Rows from block 3 of a small audio embedding model, named by matrix and row number. Rows with one number belong to one neuron. Each number is 200 + 20 x the weight over its row's rms, rounded and kept within 0 to 999. All counts start at 0.
After each neuron's rows are labels from the 100 clips, of 14976, where the neuron reaches its highest value: "responds to" is what is common among them; "loudest" is the band of the loudest frequency at the time of the peak. Only what is clearly more common there than usual is listed. The data: synthesized solo parts of chorales (CocoChorales). In brackets: how many of the 100, against the usual share in percent.
# fc1: MLP up (model.blocks.3.mlp.fc1.weight, 480x160), inputs 0-159
# fc2: MLP down (model.blocks.3.mlp.fc2.weight, 160x480, transposed), outputs 0-159

fc1.281,246,193,227,199,193,198,190,184,163,195,211,212,211,185,216,222,182,197,191,191,206,192,213,175,234,197,195,202,200,190,189,174,198,206,200,207,192,213,183,200,197,227,221,168,208,212,175,189,208,231,201,183,187,171,156,187,206,206,200,227,174,187,210,185,194,245,200,246,169,196,245,230,210,216,191,169,203,182,182,174,191,206,178,208,163,198,187,194,205,205,203,177,194,190,211,206,227,196,181,222,168,238,201,208,180,209,177,204,246,214,174,179,171,178,198,236,190,203,181,211,209,183,161,243,189,190,198,204,171,152,208,217,234,215,192,159,225,245,179,183,188,195,230,220,175,181,195,197,170,208,192,204,206,200,191,207,177,214,207,208
fc2.281,180,231,160,190,186,180,230,233,196,189,200,183,188,200,196,201,176,182,207,208,217,199,196,195,213,197,186,188,213,191,255,219,199,208,198,221,214,199,195,197,229,195,174,225,194,217,195,202,154,215,183,222,223,179,217,172,164,185,189,191,210,185,182,200,161,199,239,154,222,184,197,176,167,199,197,197,194,218,181,230,180,177,216,210,219,155,216,223,227,216,227,168,230,209,216,199,192,202,194,178,225,189,200,200,214,182,202,173,207,183,207,190,228,210,202,153,239,213,223,179,191,215,195,180,147,206,203,230,197,247,202,231,210,227,195,202,195,210,204,185,208,186,209,152,206,215,191,200,202,205,211,207,199,204,205,189,212,154,208,178
responds to: cello (96 vs 9.8); note B3 (36 vs 9.8); note A3 (33 vs 8.6)
loudest: 250 to 500 Hz (79 vs 50.8)

fc1.23,216,207,168,195,213,217,221,199,236,230,214,181,233,214,228,205,213,180,221,178,182,183,199,200,161,168,203,209,202,177,201,188,203,208,197,197,203,175,221,209,202,211,201,192,191,241,205,203,211,205,203,188,182,195,197,184,247,208,209,198,216,200,216,198,174,238,204,215,179,175,187,168,188,217,193,215,161,164,178,195,191,223,222,184,183,231,194,196,221,231,218,226,169,185,210,236,213,188,157,161,207,214,204,235,193,180,183,202,162,221,258,163,210,160,187,223,191,235,181,200,188,221,176,195,193,217,186,184,212,193,207,197,216,208,224,194,191,193,194,152,199,180,229,194,178,198,166,205,170,212,214,171,190,195,205,184,187,191,207,212
fc2.23,209,223,214,207,216,190,179,231,212,162,199,187,156,155,185,227,160,187,207,209,197,206,206,225,207,212,201,207,230,213,181,195,160,221,195,198,191,217,265,194,200,172,186,219,176,175,171,220,181,206,173,228,185,162,198,185,193,186,213,193,218,180,191,197,167,198,172,196,182,203,225,178,185,200,173,208,181,207,202,156,221,220,197,197,244,193,190,218,201,185,239,185,206,190,204,209,212,179,212,237,153,179,201,234,205,183,170,189,203,194,210,187,215,183,207,186,205,206,163,207,217,173,217,203,220,200,202,211,188,220,221,235,214,190,227,168,192,180,219,171,217,195,196,192,189,229,200,182,191,170,202,213,178,206,202,201,220,200,205,235
responds to: viola (88 vs 8.6); note D4 (58 vs 12.3)
loudest: 250 to 500 Hz (82 vs 50.8)

fc1.56,199,207,211,170,204,247,215,210,199,225,209,191,234,161,207,209,195,190,187,180,210,206,206,238,187,233,183,187,206,205,207,191,203,204,204,187,227,193,192,206,205,199,194,191,212,192,182,190,199,223,163,209,177,199,204,182,197,149,192,186,185,158,197,224,221,216,176,216,193,177,194,188,247,211,213,185,193,203,188,208,196,176,191,172,196,197,182,188,217,219,213,185,225,190,186,196,180,157,173,234,217,201,233,166,190,220,190,173,201,166,194,159,227,166,214,225,188,212,205,204,191,205,224,168,248,201,195,193,156,185,177,179,216,155,239,181,201,180,204,216,179,190,212,209,188,191,215,170,200,184,221,198,213,179,214,201,205,252,191,229
fc2.56,220,220,201,204,227,180,182,178,206,208,153,163,209,218,223,192,198,207,190,203,221,194,196,201,223,183,229,192,209,159,181,209,184,207,182,216,177,177,206,237,198,209,178,216,183,203,176,204,190,234,201,182,235,162,207,239,198,228,190,201,191,213,197,214,182,211,198,204,216,191,193,181,190,190,196,230,198,218,183,211,199,219,181,201,186,249,197,215,194,206,183,212,187,185,187,244,186,172,205,201,213,199,238,200,151,176,196,179,243,245,216,256,187,223,202,209,163,200,186,175,215,214,192,235,188,220,221,180,172,205,236,209,206,220,182,179,204,169,217,210,202,197,197,226,182,180,193,220,216,236,188,207,193,195,178,175,196,234,208,195
responds to: flute (81 vs 8.5); note D#5 (63 vs 9.2)
loudest: 500 to 1000 Hz (68 vs 28.3)

fc1.253,197,188,172,198,181,204,189,197,193,215,200,187,206,214,197,212,192,190,219,217,180,175,204,195,176,196,175,235,205,179,199,130,212,196,205,186,202,183,212,199,213,233,203,208,195,201,180,199,153,176,186,168,232,214,184,188,220,252,210,200,218,202,158,218,200,233,191,232,194,163,194,170,234,195,190,202,188,202,184,240,166,197,217,167,189,213,218,220,212,223,197,214,202,228,212,212,225,193,187,143,200,156,185,177,172,177,168,196,187,166,214,198,168,170,202,216,229,192,198,208,170,204,187,210,188,198,208,183,205,194,168,176,212,201,189,178,217,212,216,186,190,155,210,211,183,207,190,200,207,203,190,206,228,232,195,206,227,205,181,217
fc2.253,208,196,209,212,213,166,196,195,224,189,157,213,204,179,161,221,200,202,255,210,231,200,210,193,213,222,201,218,231,187,180,186,217,200,222,190,216,176,235,201,184,190,232,211,173,203,178,190,211,207,199,221,192,191,185,214,202,205,194,228,181,184,237,239,175,209,174,173,218,223,214,201,177,206,202,197,188,204,217,183,225,203,187,195,208,187,259,197,206,186,215,226,221,191,218,179,197,151,232,206,169,223,185,252,184,182,221,223,168,186,211,193,243,164,197,203,204,185,155,204,207,183,216,174,233,193,204,192,197,200,179,212,215,217,220,188,186,198,195,215,200,198,225,194,190,190,237,207,202,202,197,215,221,180,204,233,233,191,209,229
responds to: trumpet (100 vs 8.2); note E5 (47 vs 8.1); note C5 (30 vs 9.8)
loudest: 2000 to 4000 Hz (34 vs 1.4); 1000 to 2000 Hz (31 vs 12.3)

fc1.432,210,197,218,225,182,204,225,207,176,206,199,216,210,197,190,187,192,187,223,209,226,217,225,204,202,198,197,202,246,222,185,181,199,221,192,236,215,173,179,192,224,215,224,221,170,203,190,202,197,198,179,199,222,214,207,186,208,219,218,187,205,216,215,231,181,231,213,226,181,192,205,201,206,194,160,200,181,219,216,210,174,204,202,180,200,202,210,202,209,187,231,185,187,224,200,209,186,180,180,183,194,200,177,212,162,241,198,178,241,199,173,191,175,167,245,218,207,193,228,221,234,159,202,204,216,185,211,217,193,206,178,192,186,208,196,195,220,181,189,176,243,160,220,272,178,234,205,163,228,205,207,204,194,232,187,215,220,165,175,205
fc2.432,181,171,204,211,166,207,209,175,231,176,188,196,200,186,197,175,197,207,200,244,250,206,208,183,225,181,172,198,234,199,172,188,209,213,187,226,209,185,200,203,179,186,190,230,222,200,188,195,220,210,218,199,229,168,192,214,181,237,194,179,192,169,177,205,178,228,172,198,192,259,241,168,213,210,216,181,215,183,205,216,165,213,200,226,176,196,220,180,220,187,242,180,206,194,212,216,180,193,213,192,190,178,163,183,197,199,194,212,196,185,200,227,204,184,200,190,215,231,227,210,205,178,216,206,174,200,177,206,206,215,201,239,219,218,191,211,196,201,205,171,189,228,227,161,178,191,169,211,198,206,207,217,232,164,200,177,186,164,202,225
responds to: cello (97 vs 9.8); note B3 (48 vs 9.8); note A#3 (32 vs 10.5)
loudest: 250 to 500 Hz (78 vs 50.8)

fc1.5,160,157,201,157,207,150,201,223,202,225,204,231,199,186,204,184,177,185,233,188,196,204,176,215,173,222,206,211,186,216,208,206,179,188,192,200,187,183,188,218,209,197,219,164,187,211,199,215,185,182,200,190,223,199,183,200,212,212,186,190,205,225,179,200,224,186,194,221,194,198,233,188,219,198,197,163,201,193,204,186,190,233,199,173,200,200,199,193,229,211,193,203,187,177,213,205,178,211,234,185,206,187,234,204,207,199,190,185,163,212,216,164,201,164,191,210,176,214,211,197,181,163,157,193,199,207,186,205,167,155,202,247,173,241,209,200,217,223,191,247,216,194,207,222,202,258,191,219,179,215,194,201,190,157,199,181,182,236,208,204
fc2.5,249,189,231,195,241,222,217,215,194,216,206,209,179,184,187,218,184,187,207,156,212,201,199,212,152,223,186,173,189,207,240,184,186,182,235,172,195,196,231,209,245,220,229,180,183,234,237,207,209,203,249,183,198,172,175,190,208,198,198,198,225,208,208,176,221,177,183,240,197,180,196,177,206,202,179,190,218,201,184,174,207,241,195,194,214,181,189,180,233,179,213,183,163,188,200,199,202,195,189,216,199,210,212,204,214,222,207,190,184,196,212,205,190,229,198,209,217,220,162,196,194,199,188,201,202,233,202,200,213,191,219,231,181,226,205,195,204,250,193,209,238,175,218,171,225,235,213,213,204,197,191,194,188,212,175,173,179,203,217,215
responds to: viola (100 vs 8.6); note D4 (42 vs 12.3); note F4 (36 vs 9.1)
loudest: 250 to 500 Hz (89 vs 50.8)

fc1.134,172,224,203,194,200,188,200,168,217,190,182,185,213,238,190,175,175,223,186,185,231,184,169,189,195,200,184,163,175,216,211,177,173,210,223,206,211,201,163,180,191,231,194,178,210,211,192,192,170,222,229,198,226,182,191,200,238,183,237,207,189,214,197,186,182,184,181,202,191,220,186,176,172,196,178,204,212,166,170,195,210,217,168,188,187,212,247,200,147,223,185,207,208,174,194,211,235,197,163,159,223,209,172,159,160,217,201,224,233,201,210,214,195,212,200,212,188,194,179,200,192,223,189,205,238,211,186,210,209,182,180,236,227,222,189,214,212,198,191,212,185,158,204,227,221,201,208,182,188,210,186,183,206,223,188,190,186,183,216,197
fc2.134,185,221,246,207,217,194,222,181,226,207,188,204,204,214,203,193,195,222,164,176,233,208,207,207,179,215,153,186,204,205,202,201,162,247,193,207,215,190,225,187,184,203,180,164,213,214,203,177,190,207,215,208,227,180,191,209,211,205,208,185,176,204,161,173,173,191,204,229,210,229,188,180,154,178,157,195,207,188,183,201,219,241,183,222,183,249,204,202,155,220,192,227,242,165,220,224,198,233,220,193,201,219,194,183,184,204,219,192,227,169,209,186,223,181,202,191,214,188,190,179,210,230,205,219,199,216,190,207,204,193,174,238,194,227,201,218,200,199,206,183,171,211,209,175,219,197,207,223,204,214,173,181,219,197,174,180,185,177,189,189
responds to: clarinet (100 vs 8.9); note C#4 (41 vs 11.9); note D4 (38 vs 12.3)
loudest: 250 to 500 Hz (84 vs 50.8)

fc1.328,178,171,177,214,205,173,198,203,177,164,198,219,175,218,239,190,204,230,194,204,230,218,218,189,203,169,243,175,206,235,178,206,188,186,174,230,178,207,189,218,199,207,206,188,240,209,212,177,217,224,208,206,218,190,230,191,216,175,204,226,170,203,167,170,175,148,176,181,215,219,208,189,186,196,204,221,198,171,189,191,221,186,216,189,193,183,184,179,222,178,191,193,215,171,180,197,201,221,156,164,215,213,225,229,202,230,208,194,194,165,177,179,203,187,241,225,171,171,202,207,186,187,188,192,209,194,192,220,176,183,186,196,192,187,205,201,184,229,205,209,189,165,167,202,183,196,190,205,181,223,161,186,174,199,190,226,182,186,222,203
fc2.328,190,148,183,210,196,176,207,205,200,179,208,187,201,207,203,192,209,201,187,243,224,224,194,168,197,201,233,206,203,223,190,240,206,215,210,204,188,210,208,202,183,216,202,209,210,199,175,193,202,230,220,206,228,165,208,181,227,205,194,223,171,242,227,196,186,215,197,201,222,235,174,202,173,172,187,223,179,222,230,188,229,197,224,215,211,231,183,188,227,206,229,206,182,194,202,224,200,231,237,206,232,211,222,224,204,196,187,195,189,203,219,207,187,216,215,217,217,193,204,194,238,171,210,188,173,179,200,205,201,221,231,170,179,168,216,193,174,200,226,173,213,217,196,190,242,192,177,174,217,207,112,203,209,193,198,196,199,194,198,205
responds to: oboe (100 vs 7.1); note B4 (42 vs 9.1); note C#5 (40 vs 9.8)
loudest: 1000 to 2000 Hz (41 vs 12.3)

fc1.153,166,172,184,202,188,167,186,203,187,170,215,219,177,211,236,189,207,222,208,200,229,211,211,189,208,175,227,176,204,232,181,207,206,176,179,225,184,216,170,215,216,204,214,179,233,207,214,191,229,226,197,217,215,190,224,183,214,174,207,215,184,193,171,174,164,155,178,180,209,227,207,191,170,205,190,211,203,169,182,203,231,192,213,195,205,182,163,185,210,184,177,198,211,180,182,190,202,225,155,156,208,226,231,226,191,235,201,190,205,165,170,176,191,188,229,231,177,175,209,210,192,201,182,188,218,186,202,234,182,177,191,195,201,184,197,198,191,231,214,198,188,169,178,202,192,189,191,206,184,210,171,175,172,206,195,243,169,194,224,200
fc2.153,194,157,184,203,209,171,195,217,198,189,205,187,202,208,205,185,203,201,177,247,213,222,192,174,184,194,241,206,197,224,191,234,217,206,202,204,192,207,211,202,183,224,194,199,212,204,189,184,199,235,226,205,218,172,204,183,219,211,194,219,178,237,230,190,179,197,196,189,218,238,166,201,174,176,181,221,176,223,233,190,231,201,221,214,203,235,182,190,233,212,219,200,177,188,199,227,205,229,227,212,237,208,218,219,208,194,190,194,191,192,233,200,186,212,210,216,229,194,214,192,234,167,211,183,182,176,196,206,200,223,235,174,180,178,223,194,170,197,222,170,226,205,197,179,235,192,196,168,212,206,112,215,205,192,206,195,197,206,199,207
responds to: oboe (100 vs 7.1); note B4 (43 vs 9.1); note C#5 (42 vs 9.8)
loudest: 1000 to 2000 Hz (49 vs 12.3)

fc1.347,185,219,208,189,206,177,201,175,202,180,198,219,206,192,195,210,201,180,180,188,237,218,208,226,227,184,213,163,178,205,170,216,197,259,206,219,183,216,180,196,193,202,220,207,179,209,248,202,212,210,179,234,212,173,215,192,216,183,226,212,146,177,215,213,212,210,177,220,185,208,169,222,175,196,180,152,211,166,234,169,196,202,183,171,209,182,202,205,207,197,193,189,200,193,189,217,184,183,197,168,166,198,168,193,233,239,171,210,207,177,176,200,191,185,194,189,175,172,191,198,206,185,208,168,187,171,197,223,183,159,216,226,194,224,174,196,189,193,189,219,170,209,186,217,207,190,228,181,228,179,183,186,176,199,206,226,200,180,190,223
fc2.347,185,245,200,189,173,222,218,224,219,189,218,186,208,201,216,239,204,193,180,193,212,195,191,234,209,178,195,157,171,199,201,191,196,199,206,188,216,176,250,167,203,242,189,222,181,210,212,184,227,235,180,222,174,183,201,200,157,189,200,200,188,170,200,222,207,202,199,204,194,245,187,181,158,228,168,160,185,198,251,191,213,188,186,205,183,185,190,227,199,189,197,195,177,176,192,211,209,158,189,240,201,198,204,215,206,215,181,216,211,190,182,198,211,206,178,170,200,182,185,210,189,189,189,196,197,198,239,184,211,229,180,214,201,172,218,196,195,194,229,207,199,199,199,217,183,207,234,169,208,191,146,210,176,224,226,187,201,201,207,227
responds to: flute (100 vs 8.5); note D#5 (56 vs 9.2)
loudest: 500 to 1000 Hz (59 vs 28.3)

fc1.164,197,199,229,220,193,190,187,221,145,221,191,207,184,193,182,166,181,181,194,191,217,216,220,237,177,214,196,166,180,212,222,196,193,189,223,218,242,190,183,180,218,197,202,200,210,203,187,208,189,186,212,223,192,194,210,219,234,206,179,220,225,218,209,217,173,211,241,200,212,178,210,213,200,190,160,185,164,241,198,177,195,210,235,165,194,212,194,162,201,220,197,191,214,204,210,196,212,212,174,150,214,186,213,222,185,196,214,180,177,199,196,212,206,149,232,196,185,204,214,193,247,229,214,189,180,227,167,195,185,176,188,207,223,197,224,200,225,159,193,234,184,190,196,219,197,206,192,207,229,213,186,209,182,233,195,218,237,189,193,226
fc2.164,215,221,202,194,218,192,179,203,233,185,139,196,191,192,196,209,209,192,248,208,179,226,244,198,163,205,200,192,196,193,231,181,204,191,216,203,200,191,201,186,190,187,200,204,238,197,225,195,202,196,220,208,203,185,198,211,197,188,221,184,204,227,211,195,186,160,173,204,186,206,179,194,194,220,173,208,210,205,217,207,223,236,211,219,188,193,207,215,203,180,220,191,211,202,184,200,200,214,219,239,198,198,192,180,225,219,220,189,200,238,185,190,164,241,183,216,200,216,178,224,180,228,228,168,222,207,242,193,212,229,226,198,221,171,205,227,202,207,217,196,175,196,200,155,274,210,207,213,220,226,234,195,201,195,229,204,197,230,238,184
responds to: trumpet (98 vs 8.2); note D#5 (60 vs 9.2); note F5 (40 vs 8.1)
loudest: 500 to 1000 Hz (61 vs 28.3); 1000 to 2000 Hz (29 vs 12.3)

fc1.12,186,184,245,231,185,192,210,173,182,206,230,194,209,237,198,216,219,219,212,221,212,203,189,215,193,201,224,168,182,207,196,172,210,229,215,191,210,183,180,200,180,211,189,190,192,179,194,196,206,175,182,200,220,222,196,191,191,209,222,178,200,184,211,210,215,175,221,245,160,188,216,184,204,218,213,237,204,209,193,191,220,222,209,163,150,206,234,187,183,175,192,215,186,218,231,236,166,210,162,175,212,180,220,220,185,205,193,207,209,229,237,216,197,201,183,168,213,195,197,206,209,237,240,189,160,243,214,191,211,164,170,190,171,225,178,193,225,186,190,195,210,209,193,205,170,190,176,185,216,178,228,174,212,197,203,215,181,200,201,228
fc2.12,224,218,168,169,213,207,179,211,208,234,206,197,203,184,223,212,164,161,202,193,189,198,172,174,214,185,217,224,209,199,192,203,213,166,187,196,205,212,228,218,197,212,221,180,194,230,188,209,199,194,214,194,166,209,204,177,240,216,191,255,196,195,211,220,205,183,190,157,242,161,175,180,191,196,202,168,180,192,190,198,195,195,205,187,225,185,194,209,202,235,210,225,191,189,205,192,240,184,193,194,166,240,195,234,207,208,209,205,157,228,212,192,226,213,209,192,201,180,147,201,192,219,183,174,244,205,171,163,208,214,238,190,190,175,220,216,187,176,216,222,215,170,205,197,200,203,226,201,209,192,180,221,171,200,175,200,213,216,197,197
responds to: clarinet (98 vs 8.9); note F4 (36 vs 9.1); note E4 (35 vs 8.5)
loudest: 250 to 500 Hz (88 vs 50.8)

fc1.250,171,169,179,210,204,181,205,204,170,161,202,217,185,225,233,196,207,224,193,195,233,219,228,195,189,179,238,169,210,237,176,204,196,191,169,228,181,207,176,227,202,213,210,195,232,204,215,181,218,225,211,208,231,189,230,195,215,177,201,233,169,205,168,172,177,149,187,180,214,215,211,188,189,197,207,212,195,171,180,192,214,193,213,183,193,177,178,170,225,178,185,203,215,176,181,198,216,218,149,168,202,207,223,224,200,230,211,191,196,170,172,179,208,189,247,217,171,170,188,215,194,193,187,187,217,190,191,221,164,184,191,206,203,189,202,201,196,227,205,205,192,170,165,193,197,192,188,212,179,222,178,180,176,196,190,225,179,193,224,209
fc2.250,187,151,182,204,197,175,209,208,196,177,212,188,205,209,207,184,206,205,180,246,228,224,198,163,204,202,234,209,209,223,195,241,207,215,213,205,191,212,204,200,186,219,200,206,208,199,179,189,203,235,221,201,231,171,210,182,221,211,192,228,178,234,225,193,188,213,194,199,226,236,175,206,171,168,181,225,183,228,237,188,228,201,219,218,214,229,184,189,230,206,224,203,176,191,201,217,197,232,236,200,232,217,221,229,204,191,191,198,189,203,220,207,184,214,219,214,219,193,200,193,234,171,208,188,175,183,205,201,199,221,233,173,177,174,214,190,173,192,227,172,205,214,201,191,237,195,182,173,215,205,115,200,203,193,201,199,198,196,195,205
responds to: oboe (100 vs 7.1); note B4 (42 vs 9.1); note C#5 (35 vs 9.8)
loudest: 1000 to 2000 Hz (44 vs 12.3)

fc1.226,232,169,202,188,196,202,207,185,171,179,209,210,171,197,219,174,201,196,223,195,212,181,211,162,158,201,209,220,213,212,218,167,185,178,205,180,196,201,235,210,188,216,225,190,244,223,199,221,183,191,224,173,186,225,183,186,238,229,197,206,241,200,203,180,203,182,204,197,217,219,170,187,217,223,195,209,190,190,154,179,201,218,220,194,157,237,144,187,233,223,185,194,189,206,196,200,212,196,186,219,228,158,203,205,208,196,180,180,197,209,215,179,219,209,190,207,212,225,193,203,194,213,164,210,199,206,200,190,238,197,198,171,181,205,213,205,221,233,198,177,196,174,262,183,201,243,204,186,186,225,204,198,188,207,189,186,170,207,214,184
fc2.226,190,240,225,200,214,218,193,222,189,196,166,200,196,187,182,207,201,166,175,171,197,216,204,232,213,219,194,188,196,187,198,222,210,221,199,204,201,210,196,168,229,203,185,230,199,229,240,188,185,217,185,231,216,186,194,202,177,200,190,159,192,194,197,240,193,199,215,226,177,232,213,204,180,192,179,179,203,247,255,208,224,202,210,202,179,170,187,203,206,181,207,171,219,214,199,196,179,192,229,184,167,211,201,194,221,217,222,187,214,138,159,169,212,188,192,158,164,185,211,196,191,173,211,197,205,192,219,203,176,235,206,210,170,216,200,203,209,211,184,200,206,210,142,212,218,185,210,210,228,203,162,226,211,192,212,187,206,203,206,200
responds to: viola (99 vs 8.6); note D#4 (39 vs 11.1); note C#4 (35 vs 11.9)
loudest: 250 to 500 Hz (91 vs 50.8)

fc1.53,195,210,181,197,195,162,176,192,171,206,206,213,205,219,232,215,192,214,194,241,185,206,216,199,205,229,239,185,211,162,188,184,255,194,245,197,226,218,199,175,188,211,194,204,187,204,204,197,180,143,207,162,230,183,215,184,238,217,201,188,189,166,193,233,200,218,237,249,240,192,171,214,207,194,203,183,200,205,166,214,182,193,229,177,210,213,195,253,197,232,236,205,213,209,192,196,197,217,192,198,161,181,201,173,186,216,176,202,216,183,183,205,178,200,217,212,208,192,227,202,176,163,204,227,223,196,199,198,190,216,187,177,204,180,199,212,190,199,198,187,185,221,204,222,180,202,225,199,220,200,206,201,220,226,184,204,213,192,172,179
fc2.53,200,238,157,188,214,215,193,233,180,189,226,204,191,187,231,228,161,163,204,193,227,195,188,189,224,196,219,218,255,195,167,187,190,174,181,212,218,182,211,236,189,198,220,207,188,215,188,195,204,198,157,208,214,215,217,202,209,202,203,222,221,191,206,225,188,215,220,189,214,177,190,174,187,209,214,177,197,216,171,193,180,165,219,188,235,193,217,244,233,223,207,202,215,202,195,129,214,202,215,180,175,215,183,209,184,198,224,219,174,177,194,207,218,198,207,212,212,180,194,181,187,198,200,200,212,197,181,178,189,185,212,164,213,197,226,202,193,212,163,211,191,183,229,171,174,177,220,186,201,182,200,236,215,175,239,198,210,199,227,201
responds to: trumpet (99 vs 8.2); note C5 (39 vs 9.8); note D#5 (38 vs 9.2)
loudest: 1000 to 2000 Hz (68 vs 12.3)

fc1.290,193,217,208,213,185,196,204,197,159,196,207,220,220,217,185,195,208,194,177,204,229,198,195,195,220,224,206,196,230,214,201,196,193,206,196,227,214,203,186,201,213,220,223,239,178,211,187,185,187,186,181,185,210,227,193,197,221,229,207,180,192,207,187,227,181,234,222,229,188,179,191,209,207,184,193,179,193,221,174,231,153,197,222,166,198,215,227,204,203,187,220,186,216,215,212,210,208,210,212,169,205,214,172,208,183,218,232,182,230,184,196,184,149,181,239,202,180,224,240,184,213,150,214,211,212,186,210,226,171,213,158,215,177,206,198,181,207,177,176,172,224,177,218,256,182,211,191,169,227,209,249,212,215,220,209,212,215,179,187,211
fc2.290,218,177,189,202,190,197,207,179,221,182,193,183,215,175,212,207,199,194,208,230,249,202,201,145,204,185,175,223,215,195,195,188,243,226,191,213,205,187,217,208,188,208,195,216,245,196,206,190,213,211,218,224,194,177,185,218,199,214,188,209,168,200,207,181,176,208,178,190,188,241,231,188,213,212,216,211,188,213,186,239,180,235,234,237,170,221,232,218,211,206,232,187,214,181,224,192,164,170,193,210,170,175,196,191,188,205,213,180,199,185,200,191,225,173,179,208,182,217,202,204,203,184,227,228,165,189,237,221,204,177,211,202,222,220,200,174,193,202,182,169,210,201,239,185,177,180,169,214,212,213,173,232,206,180,208,173,183,167,212,227
responds to: cello (100 vs 9.8); note B3 (37 vs 9.8); note A#3 (36 vs 10.5)
loudest: 250 to 500 Hz (79 vs 50.8)

fc1.203,261,194,224,202,226,175,199,201,191,221,213,211,221,193,234,211,181,170,209,215,197,199,201,189,234,242,226,213,191,186,177,189,183,194,194,209,168,218,195,201,201,250,223,177,184,214,207,209,200,192,199,164,170,191,194,195,210,196,226,227,177,194,215,194,207,193,168,188,182,197,221,202,208,213,185,202,225,184,179,191,233,230,186,193,178,227,192,204,209,196,212,181,175,196,220,194,196,193,213,222,193,237,209,172,172,211,189,179,225,203,193,194,183,190,216,230,213,178,188,199,249,199,211,235,169,192,217,214,211,172,204,214,187,189,182,152,231,231,206,179,173,183,181,262,162,196,212,178,175,188,211,197,213,197,195,187,187,229,179,216
fc2.203,161,201,160,218,187,191,219,213,207,171,193,197,201,207,161,169,216,194,193,194,205,174,197,199,192,188,179,201,219,221,242,210,192,211,203,204,228,197,190,207,223,180,194,227,207,234,208,181,194,192,210,201,216,210,206,232,210,184,167,190,211,193,155,231,185,211,242,200,221,206,193,158,234,218,226,197,212,179,183,225,176,165,186,224,225,173,212,207,210,218,217,197,226,207,188,217,175,225,231,175,230,140,218,207,211,198,187,232,188,193,230,191,210,206,184,158,241,229,233,195,203,200,183,191,189,182,173,191,218,226,176,226,201,194,215,182,181,199,207,193,224,221,215,186,189,199,198,211,220,199,211,179,195,205,216,167,212,178,240,205
responds to: cello (98 vs 9.8); note B3 (44 vs 9.8); note A3 (32 vs 8.6)
loudest: 250 to 500 Hz (77 vs 50.8)

fc1.327,198,222,214,245,171,179,207,188,150,207,220,175,212,208,159,183,203,194,177,192,216,203,196,206,203,208,188,208,222,195,186,189,216,205,211,233,216,211,189,189,220,230,208,231,221,216,192,176,209,191,178,192,208,207,233,198,210,219,180,187,212,220,212,239,186,226,234,230,190,162,198,193,214,207,189,203,210,225,189,201,161,185,194,202,193,182,216,204,196,194,206,198,202,236,182,190,201,174,200,148,199,205,190,229,166,212,212,199,209,170,220,208,164,162,244,218,193,199,226,191,232,163,197,213,203,177,222,204,180,174,168,173,200,197,219,184,206,173,185,188,233,185,221,241,178,216,189,165,194,218,219,214,203,223,204,219,221,158,214,207
fc2.327,188,167,197,200,195,235,230,197,212,188,174,209,194,185,194,200,209,199,189,213,243,200,206,166,191,171,195,222,199,174,214,176,215,203,169,225,211,192,205,198,175,204,178,183,238,178,221,177,221,203,200,220,204,182,199,203,209,207,210,186,191,213,168,169,181,226,158,191,192,241,216,188,194,231,194,206,195,246,207,205,167,227,195,221,192,196,216,215,234,223,225,174,190,187,235,221,163,175,164,242,178,186,216,171,181,173,200,208,205,235,194,185,183,204,168,211,162,236,197,189,212,172,214,219,176,187,213,190,202,161,214,185,191,225,199,193,190,197,177,178,188,188,224,192,184,186,172,226,201,203,204,196,231,172,221,175,201,198,191,225
responds to: cello (100 vs 9.8); note B3 (43 vs 9.8); note C#4 (35 vs 11.9)
loudest: 250 to 500 Hz (80 vs 50.8)

fc1.61,169,225,205,192,204,205,191,170,206,199,207,193,215,237,179,181,208,241,188,184,229,184,183,198,199,199,181,183,191,201,194,177,181,193,211,205,206,206,188,184,199,234,199,170,209,214,192,171,180,204,215,187,223,174,186,165,213,183,244,172,169,218,205,178,177,165,162,223,205,219,190,176,168,201,190,190,197,164,165,203,201,205,175,191,164,223,239,184,151,225,186,207,210,178,183,210,229,214,176,165,209,216,177,153,173,202,201,240,194,208,222,213,189,206,219,209,185,189,188,212,184,235,210,205,215,203,181,211,181,207,170,220,218,220,187,198,218,208,206,230,183,166,211,243,202,204,205,185,167,208,174,185,221,228,182,200,182,203,197,208
fc2.61,195,226,221,227,180,173,212,172,223,206,176,199,197,198,215,177,203,212,173,188,214,199,204,218,184,202,181,199,195,202,204,185,168,230,205,196,225,175,218,181,192,205,193,169,195,222,193,170,173,202,231,198,223,186,200,224,214,213,191,198,177,200,170,172,158,194,193,203,216,231,171,155,169,187,144,190,208,214,185,210,227,235,193,218,182,246,203,212,157,216,194,219,227,161,209,235,203,217,202,199,215,240,201,191,155,208,216,183,228,169,224,188,201,196,203,173,215,190,181,179,211,235,195,225,206,207,182,188,209,184,171,244,193,221,206,211,212,186,209,173,192,194,192,203,226,203,216,202,214,211,185,184,211,226,185,169,178,182,188,182
responds to: clarinet (100 vs 8.9); note C#4 (41 vs 11.9); note D#4 (32 vs 11.1)
loudest: 250 to 500 Hz (82 vs 50.8)